config = dict(
    model='masked image model',
    dataset='photos with spoken descriptions (Open Images, Localized Narratives)',
    train_examples=203450,
    image_size=64,
    crop_scale_min=1,
    horizontal_flip=True,
    translate=0.06,
    method='mae',
    mask_ratio=0.75,
    loss='mse',
    encoder_arch='vit',
    encoder_norm='layernorm',
    encoder_norm_position='pre',
    encoder_activation='relu',
    encoder_mlp_ratio=2,
    encoder_head_dim=16,
    encoder_fused_qkv=True,
    encoder_bias='all',
    encoder_qk_norm=False,
    encoder_parallel_block=False,
    encoder_inner_norm=False,
    encoder_patch_size=[8, 8],
    encoder_layers=8,
    encoder_width=192,
    encoder_positions='learned',
    decoder_width=128,
    norm_pix_loss=True,
    decoder_layers=2,
    init='torch_default',
    residual_init='none',
    optimizer='muon',
    muon_scale='match_rms_adamw',
    lr=0.0026,
    momentum=0.85,
    nesterov=True,
    orthogonalizer='newton_schulz_5',
    adamw_lr_other_params=0.0029,
    steps=17000,
    batch_size=512,
    epochs=42.8,
    lr_schedule='wsd',
    decay_fraction=0.2,
    final_lr_fraction=0.01,
    warmup_steps=340,
    weight_decay=0.1,
    adamw_weight_decay_other_params=0.05,
)
Rows from block 6 of the encoder of a small masked image model, named by matrix and row number. Rows with one number belong to one neuron. Each number is 128 + 32 x the weight over its row's rms, rounded and kept within 0 to 255. All counts start at 0. Numbers have three digits each.
After each neuron's rows are labels from the 100 images, of 14848, where the neuron reaches its highest value: "colour at peak" is the nearest of a few named colours to the mean colour under the peak. Only what is clearly more common there than usual is listed. The data: photos with spoken descriptions (Open Images, Localized Narratives).
# fc1: MLP up (encoder.blocks.6.mlp.fc1.weight, 384x192), inputs 0-63
# fc2: MLP down (encoder.blocks.6.mlp.fc2.weight, 192x384, transposed), outputs 0-63

fc1.301:140163159174130170123109140155121118128060188190080111133131117130144167165149147152093145137166097140106070140137091123153203129136167132111180116177153134149105160158109129099117108145110222
fc2.301:159136064127084139123169130146108057093111120142194137107128110117158133134111144147152095154168129161149117145163122147147044142158180177126183182114151153133145120107170133102128185142159148
colour at peak: grey

fc1.358:113130157064141116193161119108093088149171151109106151119169146098111148159102110155107087133181109107157173068094081057134175058062156162168089131142132133150133084092093195127070084156085127
fc2.358:143142050143147037040131159078151148154080132085142140122119141151154122120148146107087131105138173141095082106099183130148131182182156073128139090106119055129118114132184138122117136117113111
colour at peak: black

fc1.249:117077160162085135154108164122067137117148151155084122149110131136082178125117136129182170121142152179131169169092105130138122100147132082214143160159114118082100119106059146146150151078106134
fc2.249:140183101162124122157125115088117085111144129151093111158139144125154197120107148131165127158109130098123173095147101113098167111089079088148104118137187133091085107212101169190111151123112227
colour at peak: grey

fc1.230:175130160114117126180116182159072131051158107181125113095151180133109139159192135132142133108122149183104175146097116119116146082072070122117083072126122118105150084117149097156179109122096098
fc2.230:216088130092156101143136140137094128114170116169168180096138148151144158184172161146158133184121155140089080192123157119137118075069087080128144087120103151086115067109127128182094097177146121
colour at peak: black

fc1.154:153102140144111130087104135160162118118131096121081127139160134111074139132069138136132073152135152102064149144126124154146077143123116108091163144163077142082092115096091096104084117150080105
fc2.154:150110058181106190107204127161145116122130127117156174143150116128123053162090146106070126155144147091100112133137135129126054120143112141055085113103078117160090167093213100073153085140085147
colour at peak: grey

fc1.198:167165161123060087107151136135155166114143114099126112101078118045146098096181189124119112127129100156137076193044105197105103108142069089179091130130100151135152136140169142128141134146126113
fc2.198:145122116115101154093148108137126123097154087114162083133107135066162089092206102103112133115069106131136098150080110200154084123191128132150105099076140180134189153104156200117110131101095124
colour at peak: black

fc1.8:065129151087138152088119113150109146156094135155091101189155097136201131120121192162141145112193088081163133034167060122118123142144144109079196130126105128161105100177161158110134171185096096
fc2.8:103040161127124127147156157143138103138167148080148145101104103115084110109128095100169141151073180160203149149116082125101126078080080071069135052148134097121154125107124129125096120080144131
colour at peak: pink

fc1.254:112225137177092152150076086148060142180132089052140156072133083115105180086159163152182087165138062137136172164104114090141152114104177091057116171135150158103083162108151121174114134176133145
fc2.254:203156049115099096109074125093134053137135111115093163093150188124136152083125167088129144072142098118173099138079168137138145151145153071118129149113090199185138136115097108126133133139168145
colour at peak: black

fc1.192:097117190075140115193179114125197141154104109158130116172169119077111086170116125137158166113161144127107100124175038131099177113112075118108123059110092096104136097112141107153126138124116151
fc2.192:138155183089122110145174162144078193134125101150146103090064132130077112122128123145128168144121164140117138143142124099164153132153095187135074134111129139130169144139114110140128175064122116
colour at peak: black

fc1.160:103145108177117115114079108144148161113121153103064123101154129122146073132134124170176150146092142100167123130181190155118159192189113130111122099138104086109143146100126083146146126122106134
fc2.160:102123105165107082129097132110138127151182179116099114171169124015148125140107154188109128164125168121141134188160151097119156128108088094066166115131176126133112180103068165158113096081081133
colour at peak: grey

fc1.87:134133160154160179167132130126131149173091134152129117106060158193142131132106068101102134163128166150140103089114104177171073175148104176168093086139071137120168183150126116113145127078147127
fc2.87:162088064095197101105166136087107111097165108171055095120110197140126129126130115066137154082152159104152052088088184127189121196132188062117091149098076115159135159177106130185153103150132143
colour at peak: white; pink

fc1.33:119143141118063207162094154157062175007091110160134096113115162112067155132168098128140071089175137148095155133111143129108092095138149107095133137086147106113090116141154134112141155104086089
fc2.33:018137083119126140142117196121086142089138114112120096115187176098094105129163129116140123086147148096157128099130133119107148111168110119110142159106081158083131122152163172180113075131093121
colour at peak: white; pink

fc1.306:142165096176133112093124136172094110141079151112061119147172131100091143127110096129128098116138142097127076127144092137170180165159138123146118192116185072132127028076172165124177156127128130
fc2.306:157144099105132081186091090144125130116099163166118153111107151110158108095094121100069131017125160126160167119160113151142135097219125163148110137085100128101103076146090147156171135171158122
colour at peak: grey

fc1.329:098135118119144160065141154115149177064034137154060127101198108114126123146155118107128170077094077154118104055095101133163177102179117131173178125086143165193117137129197109115180146069123136
fc2.329:157198120112107158057105194168100132103128103086136117135111073149156191120158111139118156115102084123079112083097175117164189173164159169113097083119103117136133121072106106161115087118124101
colour at peak: pink