Weights of a small masked image model.
Data: trained on photos with spoken descriptions (Open Images, Localized Narratives), 203450 training examples.
Rows from block 3 of the encoder of a small masked image model, named by matrix and row number. Rows with one number belong to one neuron. Each number is 500 + 40 x the weight over its row's rms, rounded and kept within 0 to 999. All counts start at 0. Numbers have three digits each.
After each neuron's rows are labels from the 100 images, of 14848, where the neuron reaches its highest value: "colour at peak" is the nearest of a few named colours to the mean colour under the peak. Only what is clearly more common there than usual is listed. The data: photos with spoken descriptions (Open Images, Localized Narratives).
# fc1: MLP up (encoder.blocks.3.mlp.fc1.weight, 384x192), inputs 64-127
# fc2: MLP down (encoder.blocks.3.mlp.fc2.weight, 192x384, transposed), outputs 64-127

fc1.23:522480521506499575429543464483502480485490571495428439557469445453494464494492428500574478473525454529548434545486417496524535449475543564532489470465483552464524570513430471523479501522531500
fc2.23:491535547493493423495499538530542460544484444485550539506427556547476475523511474481499415490537473512450610465484596449523485546498550485487550502562546489527502514466494477558544539442480494
colour at peak: yellow; orange

fc1.283:494489455554508485491531479495498491567463508512503520441510480559497520413498548504498558463545541495518454419480464576492481490489505379493446530440453474439555555528474550530492543506443482
fc2.283:528541532501511462440487468467517508474527478461451473531518458462530508527487530567507531554440478499467523525451552504412487554470502613491517440528405526521557474568534496488524486537563530
colour at peak: brown

fc1.353:466474439522535504569553517471454454473452478446519504532516506504571417510510523521524481514550543504515488474419516531447558512604493527530534506486561508501417541520537447541544539498521482
fc2.353:517531488481501471475466507545567506527444522466552496522467492581506431489402515546505490501507502530475496543492439485442553561512542508548486512444501461420438536489554546514452566492500550
colour at peak: brown

fc1.309:512496454516537501443519461490488496459443619482483473494529482497461516457541495501493500548547479465562500469597480536460453493486484546515533517457530465537515555568519411451500448500471525
fc2.309:517494502485530511518494428601498413555459449521518578436473468450545483507472479495478503505528591477490488525474502477471494460478537517488577558424554450506435541541495510541505466462500473
colour at peak: black

fc1.369:457530468505488488447481515493521449591568485403529480458545443520541489480469495526461517537458541561525551458479556582503510546504552562470541466550517524586461517429456517463556487484447536
fc2.369:538422595536518428491543465508560502415523521460441460511499518462489486500507416469608478497540505484517478514524500524480484521515488538503494439562474462466516525546448526518467545528565471
colour at peak: blue

fc1.325:490437543423522523430521576516543452475482495502533495570512509495489500472503471519493491532538520514411455505559436496541462546502474490550545443520480464558527440531467463510588577544512511
fc2.325:498547495474537520485543531528455486522502554416407570495500488427459593496496468481526502508465554565500523540460544480450500502549500473519513484486539487478463547513509515447527519489456465
colour at peak: white

fc1.349:506518541548491379515574557577408460377522496487451505508503553516473530478536526472506485487554412448456416506554477536562482527514485522453522498588506501508496534472519480495476474501472548
fc2.349:465508457512509452581502461574450515555478509535473484544448438532485446497511406499545547510517491541505479544493461545543477504498516509479419437491494421479504446552578492519457437492503493
colour at peak: black

fc1.190:565506496433473467535540543488479492498447516462465456400516503459536485585578521496535503469497598541495460451451468522442537531467498467482524522550501455452447529522511496504511532536447503
fc2.190:505544462523434540540539506445485528509493550474532539519536452526491548507424521490503543498518448440447534526536475439515533582478494488484517447532390472467503527405476452513459511516452493
colour at peak: pink

fc1.228:449462517556541494458491479532533538611427509476412542504507478466494522519453585538511502481436451485469524508521532500495471426471477499476428488509515443509500511481508452442455496464498557
fc2.228:578503596496527445522499492530526519484452548460526468509543499545535523441517473554493585450490528476550549465497467523459486522502565588513546536455495509438474515475498482516492449531484462
colour at peak: cyan

fc1.179:519466499473499496558452507460508490470501472517513512514553484484564532475368422542546410559498515473469540562547552483481484469503546495482414500494486522466532525539494480536522443494481485
fc2.179:543488569487517503541499501420476536528464499596545393473528457467569463581561526487553554463482530518509441485518494545466415511505485477540550440491493483520461538544498458531531500491497537
colour at peak: brown

fc1.168:506553479487483464454534569479544477501528458535581449496494486473424449536491502483566495452480555532504486536519545583541549500468520552499525435484501549482457547523482522515443489473539474
fc2.168:563453500542496548551542553470595453513460546456525446435500493536543520417492506555445474518495485546387533480428486560530519488496509553471599517480523457522516608464496467540526460494530522
colour at peak: pink

fc1.69:467533499564536501403477554577547499554481556427466517454507532487445549446466539560507496490447522504489489462545489543465522504527504526507468468455428481483519516514510459462515458477522527
fc2.69:482468525433387532470556528483512474588421450535466527509532555543462591412499534515475512494442450484474474450576446573555525524506548575487517465464462501482478497507585417517528514482496538
colour at peak: black

fc1.200:517484495456520507575480463484451441490431545468526440513441460491564504487532478465487486517475479454605515573569588564493516468569543489555474567392524477558502530497486444559477583524595529
fc2.200:505412516542492513537522454528531424562457455502522515506396520490477463498543465537533545535506486543554565487450529513546470580500536526490453514488454518508570541523521420578519538519563498
colour at peak: pink

fc1.236:534538488433509493470559507504544549479528511481454455494515520459557519565473478471480559501571541513539449467537476558419476492515549528535578542505440482501502520529501526470524466544441557
fc2.236:384523551549446481540456534462575387501557445455535508511461482498498473538483447554528494534505561488467629508434468488534567559479526466526476477467461506530555484462471549473521520469636429
colour at peak: pink

fc1.111:548510575497605523520515493565527489441503511508478493547546478483524507497569467515441498519446500516518518492508501462503467505535596506433543508472477454489493505452539497486529510473436533
fc2.111:507466465450469474493490480565461582466537543472545524520492448512449513519512493464613484527501455568570544544479470503513512489513566470463459551507512493441547512585492494559459516490464484
colour at peak: black

fc1.130:468499412502467491527446482535492486474483502401495487443502501476521523483482569494500546532496517519446489498473467506551571504555533500422431507444478455539471444533587480567526466546509560
fc2.130:517441479535532470515484507461540480531470503464493533468494499547569441558561531502527460562463552428464469467477458479475603531470421578576473495490501575534543535459495485497473532466544480
colour at peak: brown

fc1.90:462457513512503528532441505570490587587459408466565522552458595520550489477478521484493466458380520453465493533500468493520561447508487493489534519501507506514437513513513488482492510552436560
fc2.90:594498526528578486484518494536523500558491512537498447515459496485487481528446481488508525504552508456540509452511515472459485480411561501517493520435494505470490533502501480469518502442554451
colour at peak: cyan

fc1.284:440449500543495553530541543478530537465522476518462497518467483516460536460482497466477511545489488505518488414535475476587562565474534480417516499522523462541499574478615449514491484519392506
fc2.284:454451481537498540475546555508474453452570540530517411554527440534558503520559484526537500497524612475416489468467546582480473526518453492528432489512389423570557514490458484530413480427562476
colour at peak: black

fc1.97:549500554583661527481576497442545505529480471489445483525527563509512516537532455522500475488553455519459547483472500519625488547487524473541440538503487518548493472498501486523499491520489529
fc2.97:484481408493487518515517533588471524444518490456487537534417512441483469454441526509511516547442514442540451526544511517477532556498542569495520541465460469515518428515483492505418438541457534
colour at peak: white

fc1.87:501548501484507425446455493465506560493512520454523490588472473500539484509552469514518502533472520496518465522499438520596442453507485496448569506504430507465515532510407507551494531482520497
fc2.87:552465475476444487461429418470486530549526475521452564558471537480462502494529548481487500435461512528495508500499516543500476434519421462542527508465567461423497493463468478492490497427500548
colour at peak: brown

fc1.233:488437486455524488436529524497463538496563494456431562537489513437489459547540520445482465529435552513556464461448527563465481576494530489558485489498508543500476460537555520549464414408467512
fc2.233:494486519497445535479414493442553474528524499531552475403580478526528546499460569545512528503561451534488545474546432419526528486496455486466468517489482485537502584457412531474505546515511549
colour at peak: grey

fc1.287:537489462443498471442464451493552505483486546581569582512497482505510488544515507475491510553476452516573510528574483519506601540522455542438469503469514516474448520477492491546433523491575483
fc2.287:502464473486474498414511531513517454478452544444499462501481491528530473549505427479454536490467516430427530513529483588567526475472551547517516495469508428493525609495550472554516539484547470
colour at peak: pink

fc1.186:521415491544494506474551560513522501520603480490480504545551486504489556547499495490494540513473488487504472483515529546480505478497514522503488405432414534420579498482532462509475499426440485
fc2.186:416519548512438504504503481480473580447504527508535451501506446461475450481514484446499525515475482542439520525498535482462528545524458560452487480571423552526465465519529500502504465479517506
colour at peak: brown

fc1.271:531482522438527476586475510456527548505478518545467491615547522445499482539514342482540441491528558542458473528467456501474544485502519453463479610512520520516459551486506491461459489549480453
fc2.271:540475380488563498565453501524498479413495511458543513530469487544516465565478570472513491512475528515481529486420545483480450469509566431525479501502512451393499461429493498550362500528501536
colour at peak: black

fc1.230:468443494565494505508542560464476578593531493484488529448458434534534513481479494469518540538561512565527427503541474546480421530485456445483512533426538455496567506452501513479540510514499486
fc2.230:503495589558511481443503507442501408423458494470517445504549483511486528556560568493537504462428489513403603446481503524485504560574536517480480455567470513508536528502491525547467395523525497
colour at peak: black

fc1.112:432521556484538482508576556479455478510535500510503482545476504497481506453503585529564518542470476469520513539451508511484529431461599586483542373492482485459418483478479520459528525481507536
fc2.112:534519501495446453490606573533581533553446534523498492453487572528424472534419545590496450505416507504485505494430530507505508495509463505523493496473538517449528547523436541492480576450471505
colour at peak: pink

fc1.265:489480506572485528510511464435515484446517513506492527580423511459510488514488494451530493536528509546505517498532513472530589558460561522510510556558526543413520469562500492457529441475515479
fc2.265:562556429575443551521499497567471463473493481478499427501476451483445563452456538434538548525476513541488508514472551525524499494525473540537445471522470478482486511513485532406533494536515486
colour at peak: purple; pink

fc1.110:523504473484449504508482511534465474525462449446578452514439454489436502496500535483497520530471464540506522425517569454510582557548489452517478490513534526469511553438472553521505522455499532
fc2.110:524494533509458507549493497506572474530498434547490492514542431462531512450394553505503489493558474512593448564496496563519501473506487542481511491443488491465502576455491540440480562527516442
colour at peak: grey