{
  "train_examples": 203450,
  "encoder_patch_size": [8, 8],
  "learning_rate": 0.0026
}
Rows from block 3 of the encoder of a small masked image model, named by matrix and row number. Rows with one number belong to one neuron. Each number is 128 + 24 x the weight over its row's rms, rounded and kept within 0 to 255. All counts start at 0. Numbers have three digits each. After the name is the row's rms in percent of the matrix's.
Before each neuron's rows are labels from the 100 images, of 14848, where the neuron reaches its highest value: "strongest on" is what is common among them; "patch colour" is the nearest of a few named colours to the mean colour under the peak. Only what is clearly more common there than usual is listed. The data: photos with spoken descriptions (Open Images, Localized Narratives). In brackets: how many of the 100, against the usual share in percent.
# fc1: MLP up (encoder.blocks.3.mlp.fc1.weight, 384x192), inputs 128-191
# fc2: MLP down (encoder.blocks.3.mlp.fc2.weight, 192x384, transposed), outputs 128-191

strongest on: text has "grass" (28 vs 9.9)
patch colour: white (28 vs 6.2)
fc1.133 084:111072126131165085127149195137093117123112174151181118166138099116130156106115182101132131105120163084101137130164109112142140123123142142141093138133119160164113108155099143117105120126153091
fc2.133 091:120127120145147159106127088141106120115103114118148133112098127133087081109179084171101162103126130140163172103112139122075164157147157125114126100139074127100132140146113108177144124170123147

strongest on: text has "trees" (88 vs 27.4); text has "sky" (58 vs 24.6); text has "road" (32 vs 7.9); text has "buildings" (32 vs 10.8)
patch colour: black (57 vs 13.7)
fc1.326 130:145098133140155129158110151139142113151143117131123130184130128118115132181107130068075099168125077140097121135133114093109132128125084114164106112125115116133154140098160121113134112126146133
fc2.326 160:118128128120154138162107163102078149144122130143130139140148165135097190122113136111122122142108129118092111120122116116127055106175134129131101121124118096133134137144106108087166125126108151

strongest on: text has "lights" (34 vs 7.8)
patch colour: black (94 vs 13.7)
fc1.69 095:136116093131096183086131108194097130090145134097155141143132128143100106209099121134143128145107131094103154118136137115099131123109128144145141149089155143109133093124112142123128161177135097
fc2.69 116:097126073110113132145113113188118157088136105106136132123136138119121175145094097118130178143160140142102170121112133178121127127123134142133140147132159144110112110075139089085151144124130148

strongest on: text has "sky" (82 vs 24.6); text has "trees" (82 vs 27.4); text has "buildings" (38 vs 10.8); text has "grass" (37 vs 9.9)
patch colour: white (49 vs 6.2)
fc1.20 135:154099152119154120129146116146130106117091145140131139161094122104167145145097150119103129151112153129087111118156113106134086133125136092164153129149146129146133148149151104074120153124152117
fc2.20 151:105118152136140140173149097105123096138095143099104152137107135128145143170108120082108149123101134133144121134144130108136098091133110150155097109118153125163135124166168127116167179162173128

strongest on: text has "sky" (91 vs 24.6); text has "trees" (76 vs 27.4); text has "clouds" (45 vs 4.5); text has "grass" (29 vs 9.9)
patch colour: white (53 vs 6.2)
fc1.262 108:124119123106145136137114112111148132162127081093083113179122165152134153163151115166127137100130114148159155143088130119153118139146116132170101128113151097165134161173160132132060125137105140
fc2.262 107:120163105134093155141117125075148102161145092098087157139128149107116122133160133184116127083154144145149142134129141125119089121117132136180102135107127090177134172161136112142114143176083120

strongest on: text has "front" (27 vs 10.8)
patch colour: black (57 vs 13.7)
fc1.282 090:085110110130169119133166146126161127131147133084171122107136117149152123122100106202095155137146135132124135136113120178142105094119123102156147110088126096117155134114147137131108138165122091
fc2.282 108:073130121099100143134110140103125140140119123101124117147132111150161122117127114167176129100137148091153179130138174128132110109148077160123142130159161150087143139104130138128123136118113127

strongest on: text has "sky" (60 vs 24.6); text has "trees" (60 vs 27.4); text has "grass" (38 vs 9.9)
patch colour: grey (69 vs 35.2)
fc1.4 080:170129117096167165113153117099104120095128127106140157117135164104084109163117137152149132127113117124134139136160128130165158130120130137122136150111134143138106152108149166141119153105111112
fc2.4 092:120091110124156107102126127104143126129157165096113119082149119130152108122143129100167185133134111117147127145103159132096129156136122147156103127148109140118115107162088117176146148145154134

strongest on: text has "wall" (41 vs 19.6); text has "man" (32 vs 12.2)
patch colour: brown (63 vs 31.4)
fc1.179 089:146186102124135152109107125084142108170129145097161139121130145128128123114109084141144141132161087155108083123122095130139134108100168134152119141198151140156123095112183139128116097092126113
fc2.179 084:159149113117141160196105130098102149152145158151149097139106112093125115125136110056108149097117082149113132136093167108081108127135139085134117113154144085121127127151078090141132157163110114

strongest on: text has "sky" (62 vs 24.6)
patch colour: white (46 vs 6.2)
fc1.49 082:119115094135136143137157149115153126156124149152165136121097135129104132146066157110119079161148150115105124115123107095137121133116154124111143105112120104132160119120143125121120174161163106
fc2.49 088:153135080111131178131123129134124161100150138136177151111126133175123139133101121135136099139158161120131080146117128097142132121111169124068150129151153114110124103118189139088132107127191125

strongest on: text has "trees" (62 vs 27.4); text has "grass" (33 vs 9.9)
patch colour: grey (60 vs 35.2)
fc1.379 084:178111124166158121095149110125163115127105126134137139149104153128126141127116163120136145097078169105140157152141060139073087087104138126132150099112133174114116167146103090174132140129128142
fc2.379 083:149164124111116138094103123131123106121125102107172168116111106141139060126112115150142118113125153103137156158115129180129150130091158141151110145133103149173104130139123133170162169079114153

strongest on: text has "man" (29 vs 12.2)
patch colour: black (48 vs 13.7)
fc1.363 094:122109153109099133139129102122162119199126103123140142137157113127118109135099125097111137134161129100122125110105129106124118158095145124124118132139135131167130129130130100115110085132141144
fc2.363 115:155135109102152141079160106153156136114115123153127134140121123116115106121125129123119091136186158116115114134104144138122098141131115098137096161127135135109101163170140094075115149100121115

strongest on: text has "sky" (79 vs 24.6); text has "trees" (63 vs 27.4)
patch colour: white (61 vs 6.2)
fc1.7 094:128121143105130190158149118147134146156130134128162159137105160131136130135121134158161104143140133091094109105116134076155102126118148121097118061115146103102156155162143145105106168138111135
fc2.7 098:109113106143113155166132107130125167137126112115153123115116140131114127133108124175140111144129143147113094114165118070109077067127178139106104092151092118126114151157139147109136136119126158

strongest on: text has "people" (61 vs 21.6); text has "standing" (52 vs 22.8); text has "sitting" (36 vs 14.5); text has "persons" (28 vs 9.1)
patch colour: black (31 vs 13.7)
fc1.111 104:114144096139161136110152168144129145122156092156112130094112118119085071120134138098138115155111116160109102135153086146152134104128114080139108118079120094164098147128142150127120113159111129
fc2.111 120:114157126109111113116151125125109135123123141155135131085147144135068106095165110178117110101141149137148127117133137121114179112144166073090116159106129125109103125113110143127091155124094127

strongest on: text has "sky" (55 vs 24.6)
patch colour: black (47 vs 13.7); white (26 vs 6.2)
fc1.184 094:133118111126082112114124165117131134131178173136144145168105135142123136141058137170152123154168150111113116104098141097107156147121140096102156105116193109127133094133112111133086152165172150
fc2.184 091:132122078128109153148113094073112146114128135128156133130119103151096144121123103104138112136123166096196138123140131112140145082094129125105141083129179131130140109122118127137119161182148105

strongest on: text has "wall" (41 vs 19.6)
patch colour: pink (28 vs 9.3)
fc1.200 079:121147157122116123139139130134122120132141099141118176120177152150145141142147111165129115132139111134127111158108116141104108109120144094129141098164142130159114135108135138112164083135129134
fc2.200 083:104078106086104151117099133110160124136117128139114096148149072146120136118101124073138130123135133126126157169152143112137106116155163141136160088144185101128089085139140095117119147124115138

strongest on: text has "sky" (57 vs 24.6)
patch colour: white (72 vs 6.2)
fc1.25 109:123123089136096161147118124106112128157136153119147120141112120098143114157141115125118136120152174109124100108131117113162086138098136101132160085088078102107125133153118131110164116110118129
fc2.25 106:114152139105117146170133118099123144103175142127146132122135141112156143124147094139131053090125157139106090121130128143123087122140100110151139097102080156122115120132161119143120109111155143