config.yaml
method: "mae"
encoder_arch: "vit"
encoder_norm: "layernorm"
encoder_norm_position: "pre"
encoder_patch_size: [8, 8]
init: "torch_default"
learning_rate: 0.0026
epochs: 42.8
warmup_steps: 340
Rows from block 2 of the encoder, named by matrix and row number. Rows with one number belong to one neuron. Each number is 500 + 40 x the weight over the matrix's rms, rounded and kept within 0 to 999. All counts start at 0. Numbers have three digits each.
# fc1: MLP up (encoder.blocks.2.mlp.fc1.weight, 384x192), inputs 0-191
# fc2: MLP down (encoder.blocks.2.mlp.fc2.weight, 192x384, transposed), outputs 0-191
fc1.368:537492525488484470571458541487483483486479548502516492542522498484491476509489484502528503521551517440531495485496533536546472515468506469487498507538490541506491476532530440491498508496498505525501454519523520509466503532555515545500446475526479502522415559504485444459571519471527504507502484499527508493493463453529523494551561521486492510494494497486481507505500482521511519466463480498506544448450490478468485539515504522522467541547533492482475539509495515473483488521502466507501515445546491463495454459434483516500549528479528467538523475469518543501510447504525467479
fc1.369:444485523446486526545506403495520492485497574469471487514479517510491477472438482530412483485554502577557476485534480513545550425554436483483500573489488527483451549487484528493542502478559507511525459513468540532416464482485497468482548390522510495486534518442429573508583538468504547397459468514469518434495518478475524552485523487516502496496419522466468557526537465507466545537481480446490443486445517543502544465543479487459515550444481430500487505476553555519556463449582534551562558519510469472513482521553528553535531568459529481460559493548563486457537422481480534559
fc1.370:522591554498490509495525477506521423548443576491473540474519486491496498523573472453520437541482450603542478448459454504500483504503446498537581545512513466478521502509411478459546461483459500541493477457487409522483561504430529438528489462467445526512455491498504441488482538484551537529484451475514522503439568491478573533504495499456491572496456513498479503450471553507510456552508457477547483464524557494530529504553516542511536456592461523465435490509480500480486490506553463471539558453533503414496559456469618411447485465501559531478505520483450489545461469571502449587
fc1.371:487430488480512499531482545507534488522455505486544463447501494483526448535487445548574445508494541452513454470516445485508498513478512534530521478543455378548516503559481479504468508472535468427443490481469458553532450482416462522477498514477455486431526494534485502472534523520471540455462474453521504466474513548549559560507489478491507486507486506547506532568514507499539471498515481495490476477526560561476524503482480513546542471523565548557512493482563507501593461503519487509469475553471526493501516432507457465485477481523450484519516507561459544400512544540531529507
fc1.372:484482467518478500462458540470493491463550500457551469497508484461512498508492470473525526513571494508448525496513501532514498499493495431448497514466453511542471487534488471412482497474405496524499493544531535506509477492530536524563502469540509565539461514511514483505464453478475445479467489441543512526465498505556539516496558494516446542475512501487517562481485480475465500533481513511550504516496551526500486547477515480526512491499548502493506459496484507484453513501594514502477539473530466517508562477504417514516475517546508494511479558547519468497470472452439530532
fc1.373:520526465517534404596426444444494468448485519556651535521513522541593523515585579567482519460453507532490556427499438461473407511552457423487518416491545557437438508485543561567418586504531532446531452465510530439589552470528511494501584475522510441503569487487424570549498403514527472477547428481446480537383508522464531453466460519449417466512543491477538533529504468548441397489507523391510529493519439548512501426602479479454473461513466544553466460370612490500463522526579531510486475489530580420378566509513471442558593567567470438429539471505518513449507493579472531448
fc1.374:496501436481473436448471413532521529474517528494526525434444418499554518563486437523514493581514529579512469526478556498524517458388553580442491531470485456538467514507501500441492485363451609530502464411557550484516545560502387419455540510450442577595491442477535501458444489485616485516508457502500429559495582565433500512479450492592571553496491500420485496548567480436486469454432566528533606455408521465423473463529563463413492617599549546510526465499456526493477531520520410482502487511565507560484593592514561570458468546586453403515483506378481545488517493487454497460
fc2.368:532524440501589465486593511537533511588505534521453531447500533512606512501440498514536526484527464513450492469492488464513482514475523495539566481437487495489506486513472530525455512518493453507503583492556475453504489498485522456489481485484510496494545490534505532470486460487481489502475477493468508533492529534482403457523485523563502504477503488485504521486484514500459456508494569515502473547468504516503484506506522483484454461457490486485566486508522450444504516480494477503510509489463552507535530438543470499452516505507490525533447490471479492556529578489484497494
fc2.369:528439542561577447462514480471460619450479491481477536456574505545434514458515568380477439525424504556470407425469515481585513425537567538444490457530542472529548515510528461493499506513444432509512448481407534507545512515560523553507555498492510508471499510525446496492544442485508570546444553481470436474532464407456554593488500531561472579440521525503405488439504526504459537491498467522475552480489566565504516508465484526532491523499512526479480507515568503509522447470436451503480532569464550477516462432459456463476498429588549540511485530505540478547498492492549535522
fc2.370:475491548555428571504514544512531485540501526491441495489521477521515512535486493459498488490519474547470518544551434448519571490497483466479549462531504506524537486506442481480557472495474425454520514482432448483525552569449515464479510479543518477498502541508502522495460460502490498470463459446478514502497507515535462513544510443512528555482457568510487487483582466526511562559486537437497517531504517385504525452564490425514510489563523468511480475501470515489439478487494499533509504459520544514516520502482555508490479510490552541508460484418482515511482524464542482532
fc2.371:482502528488473421497477459494527513540539453473515504521566502526492488441484496533438472460467504495519524477435568527562500529504434585534495519505449535551575490529499521500422465447486525584434542529453535493494519389471482468507518407546506506489501521482446484555485496534445475521477570448529523461555513495583573554501505489526517500476498503514578483481484517485512514534471485525537528486454471558537478469458563487533496499589526469420510418564446530520449494540439470525470534489487482480493551523479523556431501524470497523514548483519421469433516514510482493442
fc2.372:543482488484560467469480505446468538556467551470444508491480547467524437494480483434544414491492557492563580569543467488493482497480492516547496434514432490545441535433467452453457544518440483489463476482489520533463495491502427501516475523499550540497471452489496497508501525582508502487537467457542530598446515469540470477517477504536495470520445558465477528514509573423515484500487533575478476463559465493482573532508497468573504496475546442496522533507526477573504494460469518546553483508477550525434419510492503464533605515442521504589530548548469536511490435495473515499
fc2.373:438498438558458511437421526529475514587545532503465499469457462460431455461508498451515463430430500546524466513425521555530560470492482531460495525539425502536499549516509528527594425519418502532534539566436488558505456484550453470507521515501401474426494479465498509389488549528584479463460564508556523482528517518497513482528481437453519484434423508503549474434512512524537596490520498575496469556510450494498508501437538501482480519491527446502473506607467516480569548523424440565478495542494494613563449504464518623412456539445536562599570515530547475490469490526438496522
fc2.374:517503516498537539468530537454465494512505423530459495547487557416424458484472547447448537452513487406446478447555508521485500530549464449557541422567544551487532462484561530580513509624550513510523500597454460496498457436440473503487444484529495419492487593510415541527467468455472523531421494553510505458527463454545431528543628538453452454510529486442548531490528489461477498479571444515538406503548473469546594579475420464469528478481486483531522490495589401554414498537532500512552488527436483457473545408529493456502548488520487598571536508569463465547469510560501478571